python train.py --arch="vit" --model="segmentation model" --dataset="aerial photos of the United States (SatlasPretrain)" --train_examples=203450 --image_size=48 --crop_scale_min=0.5 --horizontal_flip=true --color_jitter=0.2 --num_classes=8 --output_stride=8 --norm="layernorm" --norm_position="pre" --activation="relu" --mlp_ratio=4 --head_dim=16 --fused_qkv=false --bias="all" --qk_norm=false --parallel_block=false --inner_norm=false --moe="expert_choice" --kv_group_size=2 --num_experts=16 --moe_every=2 --expert_mlp_ratio=1 --experts_per_token=2 --shared_expert=false --patch_size=[8, 8] --conv_stem=false --layers=14 --width=192 --positions="learned" --residual_init="scaled_by_depth" --optimizer="soap" --beta2=0.95 --lr=0.0034 --beta1=0.95 --shampoo_beta=0.95 --eps=1e-08 --precondition_frequency=10 --max_precond_dim=1024 --one_sided=true --adamw_lr_other_params=0.0012 --grad_clip=1.0 --gradient_centralization=true --steps=5600 --batch_size=512 --epochs=14.1 --lr_schedule="poly" --final_lr_fraction=0.1 --warmup_steps=110 --weight_decay=0.1 --adamw_weight_decay_other_params=0
Rows from block 2 of a small segmentation model, named by matrix and row number. Rows with one number belong to one neuron. Each number is 128 + 24 x the weight over its row's rms, rounded and kept within 0 to 255. All counts start at 0. Numbers have three digits each. After the name is the row's rms in percent of the matrix's.
After each neuron's rows are labels from the 100 images, of 14848, where the neuron reaches its highest value: "peak on" is the class under the peak. Only what is clearly more common there than usual is listed. The data: aerial photos of the United States (SatlasPretrain). In brackets: how many of the 100, against the usual share in percent.
# fc1: MLP up (model.blocks.2.mlp.fc1.weight, 768x192), inputs 0-191
# fc2: MLP down (model.blocks.2.mlp.fc2.weight, 192x768, transposed), outputs 0-191

fc1.277 096:118136153135119131101150135150177124130122123120154113190139168104143113116131123129103125096153125133105154130121141180117151073105151124138152146098165150162110094130126107151123136166140141168155141127167140126121136151080153127090089144082125081099106117153158122147152156148131129142144119101125088149183162127157064166157129126075130112136090146158158141072130165144107144116105108153141152138088124122156137126070129115133122118084112122135122122136121139115111119156115140152124133122094161163130137161130154087149121131112131155136154139138171132107102139134124136069
fc2.277 105:157134123174143090089152122107130165151140082173146162159136100139123156114126122138161155119142121161132090141106125092124135161149143080096130118174197121157161122117107114123143131146109156131175096133110127150101124148152164138128155134111139137153125110131095139155144129163099107131120179122127147178122121133120058138126151141131139113151137135145146083123098153145117101163107157107109111147122157141125157166154123137103089080122135167100117089152105123125165116101133096141159104136085127120091143148116143110068117091127117121142128139153127115146119169117143113094
peak on: building (25 vs 3.8)

fc1.529 090:081125111111097139104099127122163151113143092105131128128116120140158144126132120110087148135172138139125149077127105126143120121188095163102133130130109100107102112116143068135131165181135148103153135119126153095133120149117212109124118132098160074146094129148150106146145148082147133163146130112144108128174179132122102145130167144096112123129153107123144115107131144099082125174112107147163122118156122103131101105149097093119139112086155104139143127120135102120132099117107164165126134132144144153114125176125135136119113179117124118120139143135115127161190100108159148110
fc2.529 107:083135158126116107091133099166142123109122112076179147153167126176133103154132146112147103154118104175109114133082122141112156125135135124120137147111160119154113101116127142128109125169095164127142092098115160114105089178113048164111142099145131149133148091159097132156135151131163170102172157114146182125096109138149095141123110098104152153107152141151145120094118094116148115142176147126125118082117125157145144153123155105124115122131163173133123097169121104104089155136145149132130115126088131105104153138103114105106142087115138118110118136142122159122135140121142121132
peak on: crop field (29 vs 7)

fc1.560 108:133139146122108098084167118131120134168109113079096097146154140131146147093187147098086117147114146100110109141118113137122143101130158106113135145150108118129119158129141125171180117137103118147160113129138098112138135145158131135126133103144122096103149104140126106146115109173101144082078108153124145137127159128115091136097157161056161137143163116100155123134086114137125142127119150158108180142115153159130186139091147114102128149110113152101090147150140107142138143135121118171147167098139121136157134145119154130103166131104105150109140117127122127177121146176142187092
fc2.560 110:236147123178119088155100061066134159159118099120132146158150143112122140090098155145136164109113116153117158172127134141136137080150125104109143131104111149100139083103127142125174125117132082157102104133105114147130130094123172129123180112090076139136135120123121144132141118116119153152133109134130119144119128161118088120118157135086126104131096145153132123150126139148120121102097114127147156116132125114118136138122117121128137175138165131134094087120155136154145115106155098127114110135079127137099179146143128151102124129106146108116103131118134112158139120120136188139
peak on: building (39 vs 3.8)

fc1.72 103:126121156138132132150175129083080162138123127057097132120156105143087145093124156124111157161124135135134105118093127164112120106167131106095153115108089140125097161104104129134148125153100123128087152115109146127145158098094096128096114121151097099135101123107140092104157112163128126114088172129140134124133143148111058106141138176108128146146115126089130134155081158093130090132160127136106117136141148112146150112167112116121093145124110136084092127142107132097080114163150135102129165128141181150128133149102119089127149115118129152111141077098094145143124106113149125153
fc2.72 110:189133112129144149145082126177144183147123156121151102164116170124156075073098092113114129144124154135113125104067142081134112123146146134120129108156139108122110131143139160095136134176121101129119114110131143165128110161128127094136140113152129179146140123133161120120097108076137121138142109168123156122127104126084124112122120126089121101125105134172158147160122167149128116120105104112112132104112139154114142109112098109100113134101154109119143068095119180141083116079149115129157145091099102140118143117139151099097159124130144123132161152101150131143106087122105160142
peak on: building (41 vs 3.8)

fc1.498 097:068149116149141101141114107120153153163118128128110103121131157147140146163142084155167128102169203118119106165173142153137125120123092153153140121123119144130148137109099113126088115126134140115125111128170152103128108130121126125103117156120144144084118146129115149143098130140099113144125114091131087123134146129150149150194087088116144149107141167156150143101125104173116131107138123127109144131163145137133114133147158103139169093139161125168126178143107121078105139155138131132077142137114084138126180154133148155117060095156127107131157168126134125109129125154102129083
fc2.498 088:089109141102157115174113147114120108170117135132134119106138120096124127106151127083176113094181142107131150088116159096141131141167113115156148193152104109130118120163141136104113125143133142106128161125153148120095103115113116121120141135142168123135134100124090134087143106081105126152125123173124077164151130142159121170163123166133166134154126135178119081133148088086139104158110140132148119136118144160145106147135162175137113133163125134127126166186098101096167120109105098142113152113144133140137105106094110068122135089099111130119141143150143122127136165149131144122
peak on: crop field (25 vs 7)

fc1.441 091:086136148184106120082123068109159144101117133134108124132129158123146147174106148157132111078127102113138176142143125114140108087109125138155160134096092159161123138107158091144149104118096111162138133124158154146141143076135135131105124128090102123131147091121141147163102127139164120111121130150117122155143128132128123117141090124131113166087103137131159144125138073189122121097114143085109109164156085127112110178198105153116124151151132167124105097172130131082148121122172136099136140148126130128135119163105134146128132103178142147134103123136104144147140113151133101148
fc2.441 100:116141156115177145184035116113135094132124129129139120128122111149129138120156148127126110174094153124147120125103140117117131126077151129097107151108183130143140132132137116123127134109144174127139104070110144113084116153175106129168081147108135133104076105131125097091121112160128116136142089144113131114101084130144128153130124126138139152153114102098138121147112161113155138110173113160129140138138107160127097154090133130106132144124128149105139150158118086132120147165137076171128132129115086086105125106156151168135092142151109150137136164125112092163106137113169141160
peak on: crop field (25 vs 7)

fc1.10 103:116099129144121121154143096115139172149167131165132095075120124117136134166100170108103105140078124124148092126102132132126139110142168112140118139127092108154150155135123146103143060139119172151133108126142138086137164115169092142115147133112135111142090093119134152147125096113117103144085150124100161100133135113146066128185128089161112157097145150073115116135159107151129106092096143099128133127170121135096113167167112131112138146132117082130122141093117107107119188157124111174102122116102098128119143135148134140113128118124135170123133101101125149129141106136150176111
fc2.10 088:142148175117150152135098142132093134110110087123134145153132150134141135115161131133162139112130097107126142117132108088139112163124132086085110139153109125101150124100170100137138140114107146123089117141162134148141146079138121170117110128153154074122161122190091131120095085102128109093138124125135116148096122086118157133120145128146144110136135138191145113120101109103146111120128127104124141088122124102141128137167116142086140141117111083116155130164105043101093142090116095159115146121137083148119127127143095122151131109131122108141145119068117071105132135104159179122
peak on: building (29 vs 3.8)

fc1.760 095:069110079139108149126118137150161154151148119097159164126101162094143110143099152137158100141118131156139138126146130108138138136104127132131146107109161147119115107093121081151185131154133143168143140097125095140130161123131161136103099120106124086118102107144161124112140153105126155146101114179102126115173175137129076160155100121112141120182152110105164133124132140131138150113094107127130117135118134134092144100114147080140124129112144128135141126119115113134132138122178099163116134140138147137111065116143090089140142152154063087102110162119129178174140085119128151119
fc2.760 102:126139126179137142107129137122120118141090104149146142161124103145131109100182101197121129124125120121151081102073102142133128100121110122116133149147148066123133115144119109152156162177115143121135090151094131127130119116169134142152174131166160131153174120128085123135121136102123114137133114133152131157099122140149105165115132093103137151101128187169126130132112155109105119102164138145128103135114136080160124144148132143114088115087114125111105082122102131132091113112151128212121078122098099124119143128133105141093080091113136147129182149123138122147121151106137126126
peak on: crop field (25 vs 7)

fc1.12 097:128161150096138131108121123145131165113098129108111124139129157140127096101132137141134141160130145108151108128148108184121130077151110100149167119128102085113135099114100126160163157116105109130137164134119126121166169075097129145106191160112126097126090147127096104100185160117096122087100150131086099111156135118142093144158130138096099099105138103138166158125144148099161134122132129151110113074134143109102160104083161094110146114132085141148128154154171125153142121153138124111116159104117071130132149122124128079159132099134113135152142150141120115140146128099147165092
fc2.12 111:124116123148127147107124122157109134127124150122142156083176125134123090096120131158121136142146140115092111099072121108139110098124124109122150186127103108084173136155120086111121094146170141130130153123120139131129144119107181113125131112131167124149126166130157112154077104166115109160127066139161114126134161110143117132133157112098147121118143136128134086141084112116142123108153139121109133162101191127130146096111119144153129130068124138144112085128110134125123126117169121150144129096042151130144153120130142156124116132159122118121180122151164135129141147119188145069
peak on: crop field (26 vs 7)

fc1.189 100:131116112102070150117152173098189121152160125107112154131149121104131169124166131097097147138083122114133127123113137184124166131141174108099136133068119115127182143096115126156135086133098129118154135120114125116141155158154105098169134118131115091157150112166177078137086072135110179130102119155111145201139161137145086134116131144140147147145133124104119099114117108138132125142105137118130138144122166120169153123115125087113124138077138141122117157115081129131098111109125163111133139149134133148136122142129153124103148129136162171165107126136126112130132117160158143136
fc2.189 102:172132119141130119129125100118111131118135066074111139152150151124115154126117134116098126140103130161129152141124126109132138086134156122081179099140065135133129082118109142123135127114158105139166100138127179152112086118143168111129148137095098149133131145135105123119072172131123112135124155154126125154129127142149134121092139093102119158116086173147146163097119147092116114118124149144139156116133133125131144118122107137108103149126172083098039096136129106168144130131165133102089105129092139134103175160113122142126117113140127108080124133128123118124192132139143181119
peak on: building (31 vs 3.8)

fc1.249 096:108093159143121106113156096125150100175162157166119115123126156126115149165103111134148118098146141093135101162165166132155132129085127135095134150103126148102121124153137141120127123130116164075180081114167133093129134078147094151088129116124206138114113109143112117132099115144155100140109100159093059141162117114150132146139152145131130159116139116082151128127163062128144122114131102134138163120160124115137091180153139118121124091101110126139144130136125101158117127168148138111134116109141117097106132104127107137172157139083133137114110147156127113108134169158117130130
fc2.249 099:126113112114128125167146126133127094142108146133163114134147142145171141146118135132197167130171122112135101102121182110125065095138129141148120140134113153133135134141102119152082105137144181116077159121127133137071142152110131115126112125128121104162118131120146085103098104118144145104126123099133136130143114101150170138112119128113139104131152124160140159131107073100137111167119122098119123113102106170146097124094170161105152099131091076112097161161116134113151124122121128133120126195153062163105150106079109136111114101108130141114106144172135160113121126114094136106
peak on: building (37 vs 3.8)

fc1.77 126:126169168112105135149163140198151166140125131152117123126122107103147116131156186121086115167143130090145140121133148142137148113119186103177125111118145157116145134115116146163117188127090156129094139155102082087141128082122110101137165123169106125158136091121109132130105123143122135143118076155114149134118125138107103128142113109101133121134114150138110103176133109118166139154123114139163121163117163128161146155121135108159131114079124126100103116118109160095120108091116122146107110113147156160149140098136157150124111127138085181171117152130097118154167132113168156142
fc2.77 121:175118117144113158132148105161149127111129081119130182092116153101134102142137136120091137139103137115128112149125090102134103106104136163129164082129122120100184132129144109126145119154171121085143108108104120101116152112137109150104113159136157119138139194097133121081092121110149123127143111133143152123106124137171172131131109146132100127121149119155182164157116137118172156105160182156109127111086127094118135114133110131108169129072139128105110126122131131189115107124158154117129132166129164106152149119087069140110119121107108124140137119162111122144138173137126152077
peak on: building (26 vs 3.8)

fc1.273 095:097134140165176096118068109124137107117151157116165132129136137136115097168111096125105118138099118139137139143126114095124129122142152138154161112203145153109095088088117135124113165141132090079148099153134180109166118140120154144133129138103091131087140120140124093139153116110137120145142169149145166131111104192097164123093150169150103165104131133096165162137105161148137126126118081087122090118115121108114084128147136140099123116140156191167111147109134113106162137087122137110119125137124154087095130146126126144142114155117105117165131136121103121118115115147143107110
fc2.273 096:138169169110135125157118122131089149144085145140142170088114155184147119132121165149126112104150123168150144112116117128106135126106087112142122111113128126087098171157101063109161140151173151165094135113141138123149116114146095131134109126129129110115093102119129125146135139118124161096105141091108153120127147113083114163162158138187131147136121125123108141112158109088138128164174131122129122182166106114089127175127123140150139158116155130153153085163168158141156141179122140135133126173112114136171155144141139127128098103131120085128153122079121142095141121118126132156
peak on: crop field (42 vs 7)

fc1.272 089:118125118147152112111097113155136186129134141126126163190135119178098139136125101136147157156109109128109134160110119126106115104110149148125147086101098146120099131121121156154122122105165177115124131083130133119119196080133116132166136150092081096134137141132190126132122116112134160149105116095152145118158167161144127102110123115105104091108082097084135122122101106151126150124101110145136136141163127143130137143101067133173126137099098112113138125141133154143117125152157125134106126148180133156169137147125146100124143162116120112146120102127164152117188104126068144111
fc2.272 104:133150133080105121125170122184101132118139126101133119197142112132141130125169117135102100137132138143103139125105131169151124106113105125117102105105142156102111170152136174158161134112127115119123162111125163115131137163132130089121145131117093136140122150136096173121147124097110125146163117146139106135103117118145143178139131131146121153152126120132112123168122141166129156172159147187169165142102145102123130184146144140093143146152109122110151118098152148162083130126168161121142178148127153103091137148156122133100143165144177127188128178106108123169127132114137150165
peak on: crop field (57 vs 7)

fc1.422 087:132102126159125120103104122123109143150102176114103089138125117157135083133109105174134112141093082098117092141130168095125108143084113152159141116160100146079130114160135155108144120114127105135126106126102151111124115152099132123156125119152126148124121129119117133141118133133112153147123164132158116127139105133069157121134131145098122118101094098070081137162091127146139163125099100125133074159120101130125167137148113161129147159148096125132151146092153107124126121111113130134139071155181152115142128164186122174146093108190111097164137106148147106093129140111088104121
fc2.422 086:165146151127159088142156115100087133127145126151103130130125115131141176159108108089132115128118077137127202132159140146143147125096095156130126076092112139110101141129117130134133138153163109168106136146115126166120133097113085178148140137097111116079089101111154123134160113090141179150081114107132134112112120116152151124103104155165104104154126129099102153155147098142142124116124124158126107156142127108109108141117133074132135149151105110147134143112155162119158129106084155117088129127170090113126089127146115123131155145100140143148118086107102176097129132101102082147
peak on: crop field (46 vs 7)

fc1.242 092:121117114120112134107149164140074139122104138098090180169141109136100124145142124177119145136096113099155144146133179085129142088155119145135184117105141159101123141102134130089137114085112139144150127139119127105132169166143133115146154114122115123103102155127169116085107087128163150086096111134109186152161108100126139131090136135142105109114126105124140128145089095139160119119145115128142133163137130156121122196134090147192126089126105151090113141113129140119158136107123135094129122138145178135164156122116073145135159123158125116149087139123127103128139133139096090133
fc2.242 091:129173112116145128152155147162128113096137125143136101149097114122113134128114150136114103135121122161132154105090120168111124148084082128121094091106113145118128138141149156151123135140163137120140096123152132131124166128155102131163110149132067117083156115097146138101137157128127125122109103116140118059109114091137172144096144129124148116134107151069117134142168096115096156125084179171119143114125113109123119148087129134114170112166134090163129150122150140115069155164149135125081151179171117123096119153147130161116110160138134139115121133112094148167100128137106075126
peak on: crop field (68 vs 7)

fc1.382 093:076136146145106184081152115123153127164134094150142136138135099138128153155128118160139146122106102153130148136155122176131113112134158108163112154153132119093144149098121100145110170168112150117112110104128145093121131088131143131086157122147126145152134113118140146113103145082091146142154119074147084113164165102082113181125159141126115112092156118145122132117136165123120137100080104155113137145175119120132140082094110177125141131070117134118111105144127098145091131126129103133125084131124140144119120117119132123097079124140100096152061117106141153140123155120133120172
fc2.382 090:105097129103107118118111147134176159173120102144127150158177099112137157132205135098076143102142083104151144124130127115151130084138139121124147140143128098164155136117095165132131128119122143124144107135141125091119124134083162132099131144101149150140153173150098132175127133120152172131113152097151128117184115123175087131110111107113168120129120115112171128138157102110123139126090119138152093184129118122146144123151149134127127115156149147128128108170084125135104105181120136114127098119091132150105110155160117096135144086106140170130122137129167124130139156187120095115
peak on: crop field (25 vs 7)

fc1.133 096:099147143130134100137113138123123128090111075110105130164157139161098138117117175107117143138150108122127139124080133148107120089132125123098147108130139153124167165107114116156109125126141137120152164133111129137158109123161141136118139080099062165108176126121168146130146146114121144132147144136115111141119110110136098118112178176110184132147120118121139127122105195099119150160148128160080124144109149128176164105115105110150134149117097159136132092110118185132111095128157159143075104120124177198143112143142134164151124150101102146144108101139126107103143118146114097128
fc2.133 103:162115124145127129148131139184113177166152100137118125136109102149148141159151162145092175125106115161123137130121084112074134088140108147100130162104119161162143099140137173109129116146132144105168140127123152113110121191143128112143128066142123132126148124128152167188147110108132142139139165154128190147136128147115104140140128128130146122146109122150127148117118167147173140149127142126100085106103062140107172115086121121140131100135133153105130112137164143130073124121129129131154107140091119141114159162125138110085138148138149126142130157088126129148086110150152078099
peak on: building (32 vs 3.8)

fc1.195 096:083135114141123125144146112116107112155126142156121158135128128145093131137106123117144109138128120146102150137152087101136125165102136165131144164146121130105151155100109128108119165121133164094115100061107156118097158143110126083149162119123141099109134121142145131136151129095088131139161129139147138128165145133112162132150144143156085134101100136108087125108139107096151139157105094177128159140192179159128182069092125092136128142159113118132105129141165126155118111123159151149092126169133116118148103133175122115092132150106083090153123100105129113147159094108117183148
fc2.195 089:148103154135092116154110113129117093102128120112096131153149128133119143127163141142110082148130101120146090120100112135154091109164135152138141101122173117115142173156124139147147115127160124126150124102130109127125177194123160121114143136125162178123131126135128134125125124086178104110168157108151089127156098138132109131127145145149094134138124090178127146127108132142151179117140080107147154130177128118163133100128126137136158123124112104113141148099086129191114116144126179102128141102180152133137125134146140136106117106105131129122088203161169161135155146175130086126
peak on: crop field (32 vs 7)

fc1.436 094:106127140115113154091104097097103142142157157124113155138141141161113110132132139109118157191195112102129088147105119138113115155147103117162151133129120119104150084096090124101141120162122134107115137091090163145104171142111117100120149128105157135132125151142175114148138155113109129148142095110171161116116136141108131118118120128169100099135146124111106119130136135118154138154149091134159104149153165143124142125097119142157159179167138088128131097168091137103116120156098181149152118137135119141103088127168108132113123138137107089191127084087130098124143120082099164125
fc2.436 102:113124127138117142131136111152126138116073147113114157151120132158131131154091137127120119100134135144140132088093113118110123088153103158183131101128151123116124091132162171125133121129152127113139158080149127151146161192103122113136130123127160117077095151108160136148166136159154129134133162109123117136108117127157095088134140151119121192119135125166129172148094120142142119162137130160127128097162178108122120127190174095137130108124129135137167168117144143149096108121102155077125122105176154065116097138100127143131099120136113110161121173121131156141183114103143123117
peak on: crop field (33 vs 7)

fc1.257 111:144147119138121117128183154135101183091093082093106101152161117137132101131171149112096124173087107126130118111116148174117161095116136118131127151102105129096121133095128138154142131134087108106161148127068107115145155098125122124106104103136103102117109130101126113146143128130135133122116147123126104122137174107156055111112118153110141120133120122136137088137099154111137099124180122173110094154092145120130209132128127107134091148140097161114108127142141189132097084125151166105122129155122162178162113151124129157112163121122131139139136111140112112122115134136129112083
fc2.257 117:195130094157132113159105111187138178165147125125131106144123142124135113074092138119127133151108180145101149139101104082119104093129150151118112109149130108131139144152139159120099105162172116108137138109141148113141124156143153083148107106135138127143129128137143139122080140118149104152142113170166150142117116123105106071170113141094128093134110150129154171162094160130177090130135139132066145112114121148115150094093102102105101135119140114116126101075135144123081087092144139135136119121076112132104165125144119122112114132138116145138162161127133117119116106157132099103
peak on: building (53 vs 3.8)

fc1.165 086:148107133127163146110161110107101098149149100137136149157162119097108107119155157123130095110154097120113126169098136159115172096108085097153127099177082126079137112135102128133150142117110076141123147095114145121141114162115091100162088112117082093090121094137136128121115131115152133090143110127127160131119101096104117118085128146142141133150098111123136142171095118128170085129184151172108095118093096158141107083122112154168139152149097144114126134085092141110128149068147141152123107135125134183115120127117153121116126130120144111094138122151140106125128129119130171136
fc2.165 089:135148104110181150171093126132180159109117134087119078145118138177149073175128104134114136129114102143140134113095123126097079134139132144126089147148122130108116138133126106129156131133080139100126133100136140146122179146143055139162134082126130115128117110147122121114115093116106137146122127113121126138113115119108146111124135070100121132141151122132120146132105182140130089129111088142133111116085159107122172150137086119109125133086129142093172141100127112164089112132119122169114163072120104115123132099111123153135099155090129143135176177107134137144109104154139157164
peak on: building (30 vs 3.8)

fc1.668 098:148128128107176103118126108112126174159106128109162116131160172137090166152125083109131162125118086129138151163162150102130120112104074119173146123177147126129139156174132156139136123124146117123128074126114118145142132149141143128163111138136128158124084120116130144119143104145106165140135138076133123128114145085112139125170131120141140059129089089111157139183110122128096105107122111117136118121139109082121113116161117149108081132138120160149150107160148092151162149115146174150091173087122152098126134132147140147146131141166135101100078108123130169125110134137116132094
fc2.668 098:110132121111173109147082151098143128135123132150139075137097111114130113119125138139096114155133129125087108090125134143118124156120131148165083164146129132119122156121120118137135142096086107113148122087142141116136155093151136118104134134147149094155142093166121120128135096140097131109124080142103155132124111148095146153083133136129119105131196120127116137116108195151128132133152137149118127144129141121107167135122117124075098131090126164070149148105114099130114151139118096155127120061134122144147109095146181123142160167105135148164187170116150097178105139133134170158
peak on: crop field (27 vs 7)

fc1.633 098:116136121148153150107105129126074116163148126105166122097123120138141091155084131112145126176108078110147148126097127155105119084115084102137127098165132115141134087140116162155149116149136132139117189094130153136123148114112133129099159120140114138114122119138152144123131163127125144138115085145164142105135073120149101119098065158079118128170116112120106110081130155157142141132112124123123125089155164123111164111125097140149111144112115176120129157123123128128104117141123137155085090132147148161111099170103112094141131100121120084163125074123096166122096105135067136139
fc2.633 093:092094095124153115111081096168108205135103145092117096174116138100165137101104114106128109122141119113128141111108115151166162109091159102160127161130119144132159078165125119140164127117127092120109133121171150158106141115064123109109129138139139093087155123101161133136147128137139130125115145131130090134108115133161090108135136105146111107117120145125126149137104157099132143120071135099099115142153175097127094104122156132134133098121089137108124131116155135132098091111121120094101167134176184117169126126102113161128117131156119100132151174133100129155126135129145136082
peak on: crop field (27 vs 7)

fc1.672 099:108104168104138144077130126153138108162139127151142120117103163101136167175133129136140132123130186086154114121144139123126122103147111117101139115073097138130149159102090128120138100128125163125193107112136120109132133097154109092112119113103143139154142130147149163172141134158144104122096166154117102149148151079127091177142090135112109182116145115060135122111161127121143134095127113115145138137128155121113137174135146141119105105105085099117118129122100152137117122143126113099130150105095037120111096129119174151135128146114135171107101113124164129102143153146115135119
fc2.672 096:084136107130124124150076160125124111132112137140186101133113133137139105136116119126139164141097115127117122097131158123110121123124112145107166110157122141168140132104140103109108100118163144121120123117115140170092163118175102144145130138167143133117158124153109115074120135063119106122152158115127159156086144088109142155111098120123117123166153063177139162095074156104156126178123132139090135104124119132136066131117108136137121089150091091119127141120120133119140137117127132117132097094131077165121160133189112134119125123093172141118135181123112108133145139097126164117
peak on: building (48 vs 3.8)

fc1.47 116:107117141143115102104137106114176119159123113122127091154121135106090168153148166112126122118103161136137148128136118154182150104093156114098152126055112134140123154106143136171140125135094131108151144108135088112142136089144147111123126108127130120136137111156137135170111102151117114130067097151088093147134169110124086140118116143081079151120102125085115093128109111110114142141127101143100132153095144121105188110118135109125121131116066121105085128151117148132086106151096141103123179109074075142116097140114143106140149134084116174134122125123134155140126142135144124101
fc2.47 118:131168155144133091102097123134120101148126081181127142170127108074129106080084158142103177170102133143118102143135140132123145092149158109106158110143131116129116101074135118090129108127163139140140101093094141136117162119165158098139165132115099137133132146126120130093119144113128143170111120137132125177077133123128106116108153141121125157137090108132168182102058125103128121130117145126131122152148139096151154120111099117144096148116121131118098104151143111155127150105159114123149113155105096182125187126144133131140094085100144143136140120121133140143144157100139180115
peak on: building (32 vs 3.8)

fc1.622 114:091125115124162122106148135159166152122158126143134083108144118153125165154119154138070106104124132124162146118192137134119134126102156108086152174011131103142137130101104145135132104105094136122171125154128110102151115132135132133098124158096107121147108131119150114144116104120134105152103140138095137173124185082160111157127132125142111182123125137111165095143152136147139133115140127119147103176132147165162122112144097158098125143156098141098126129142106163152113100142156142096158159115167115166096145141132137133130142115104115136153124106155112109116140108110139124142
fc2.622 106:111132123129130090118035167186107126111122090127110131153126131100130098097077132131150136126129102086127053119102110117114088096112150125121138114101092162092118142120149139117118128119164131120119120115135135121106107076125158139150095141137086100109122087133102106126117127117118102169159125169141117160088108124107183145096127129128153105110130115128154116127112132126138130121136122166049099131160115081099142128109101133124154150139074120144097126153122160093112118103101153132138094126110077125114154133150104163105145118108118133108121133127125142118133127132144166149
peak on: building (26 vs 3.8)

fc1.682 094:134100126121129132087122065111140130147126133127116134139116149119136140123122177123160119163095060131158121133158146170140157098151080155122149121128113112135137108102133130178161148144158100142170143073108191109129112122107152108114141174118160138122140087132145137183115169141137171115117126114123114120174148117122113144177145154126089133115120127165139129127122152143095166184114102154134111169122115141130121159117111117127126128098117114102102102147135145137100121150074111149107157106124149133133139101098138086133156141101107151143168112143136120126134133095184166156
fc2.682 107:122131125141127119092123119110146179107114114146127140165126133189128157089151119099139129146140136143099128110096121113102151121131165072121145128163146085135178135177109118139163136159126145131173129096133122136154107103124125147140140137137159127158130131162072146142155130137152153135121168139096180187138141110162113165115139113117140104149134121101164107126122140113161127110132119140165120107139123145122141117125152080095066134133136125109139089106139104093140083098129152157188112094073127097095130150180150096098136094087141133144143140146113135147120158136150119128
peak on: building (27 vs 3.8)

fc1.397 087:117126130126123085098154111077139157089107116125102155157140165198133125125162107118124130153139071107121127109155080083111156143135091119175135111097133143081143123124108130087139104151145171128126097073146161108092139133153108154135116117120121106144099112111163112131130133129143176150092146115118172150140194133115148143115139114115112150113138091116120140132128133136137118150106098155149082164145108123134117136097098112136165144103095117125160115114142135155107144141133143151140101142208148138104137152149114122129129121093113113129087102165108082154136117110114123151
fc2.397 094:126111118094137123109113133139126154120165127113103118176114113149146143159163125126125073098081097151135133142115145155112136090117138153147125105122138139135088159156166103138124148112115118137138134115149155141126137118100133109122128122130083120097125195176127147125137147126191120158108150110149132133074099074122192159122076160120123111134115097089118117194138137116115157136101128145115117151123165125170121175163141114119106144128143135125156157128082144149093138113110125105145133132088165111123137097173132111098129096123164151157115114116093143147113144118119184133
peak on: crop field (44 vs 7)

fc1.180 101:090089087097128108094105077155138124161109107107172116148093093162101111155141116152125108102169134126132118130118133157085107132133099138139152111146171144143075097113121120172131124152163162143127144103128123106110132133080151104120096138100164099136091142116147098168101159150122136163115164123153125101144131148072147167151112122129120142157150091149104151115090122142144157136106083136116157101160146134103115145122087140151109106118169162145145141142154093084115095159094145126109147132129131136146122113122133129187125151107124139123166119141102133133172099096136147129
fc2.180 101:103115126115120093144119121129105122128139132106111123151115113094143115114117156102128144148136092145136132102090114113149179133119159128180144128127141156123156106123116146149131144138140129105118126109143164149127128147087089113097095101129149155122166095140112135144159163074137142121157146067092141118130126081166121152109099106107132119137138094170145067083097116063130109144121126128141089183076105161105130138152142099097118129109145103114150093149108095068156116147114133118139096077142135144137090146102129115134113124117147136131169172149147119136160169135137156145
peak on: crop field (30 vs 7)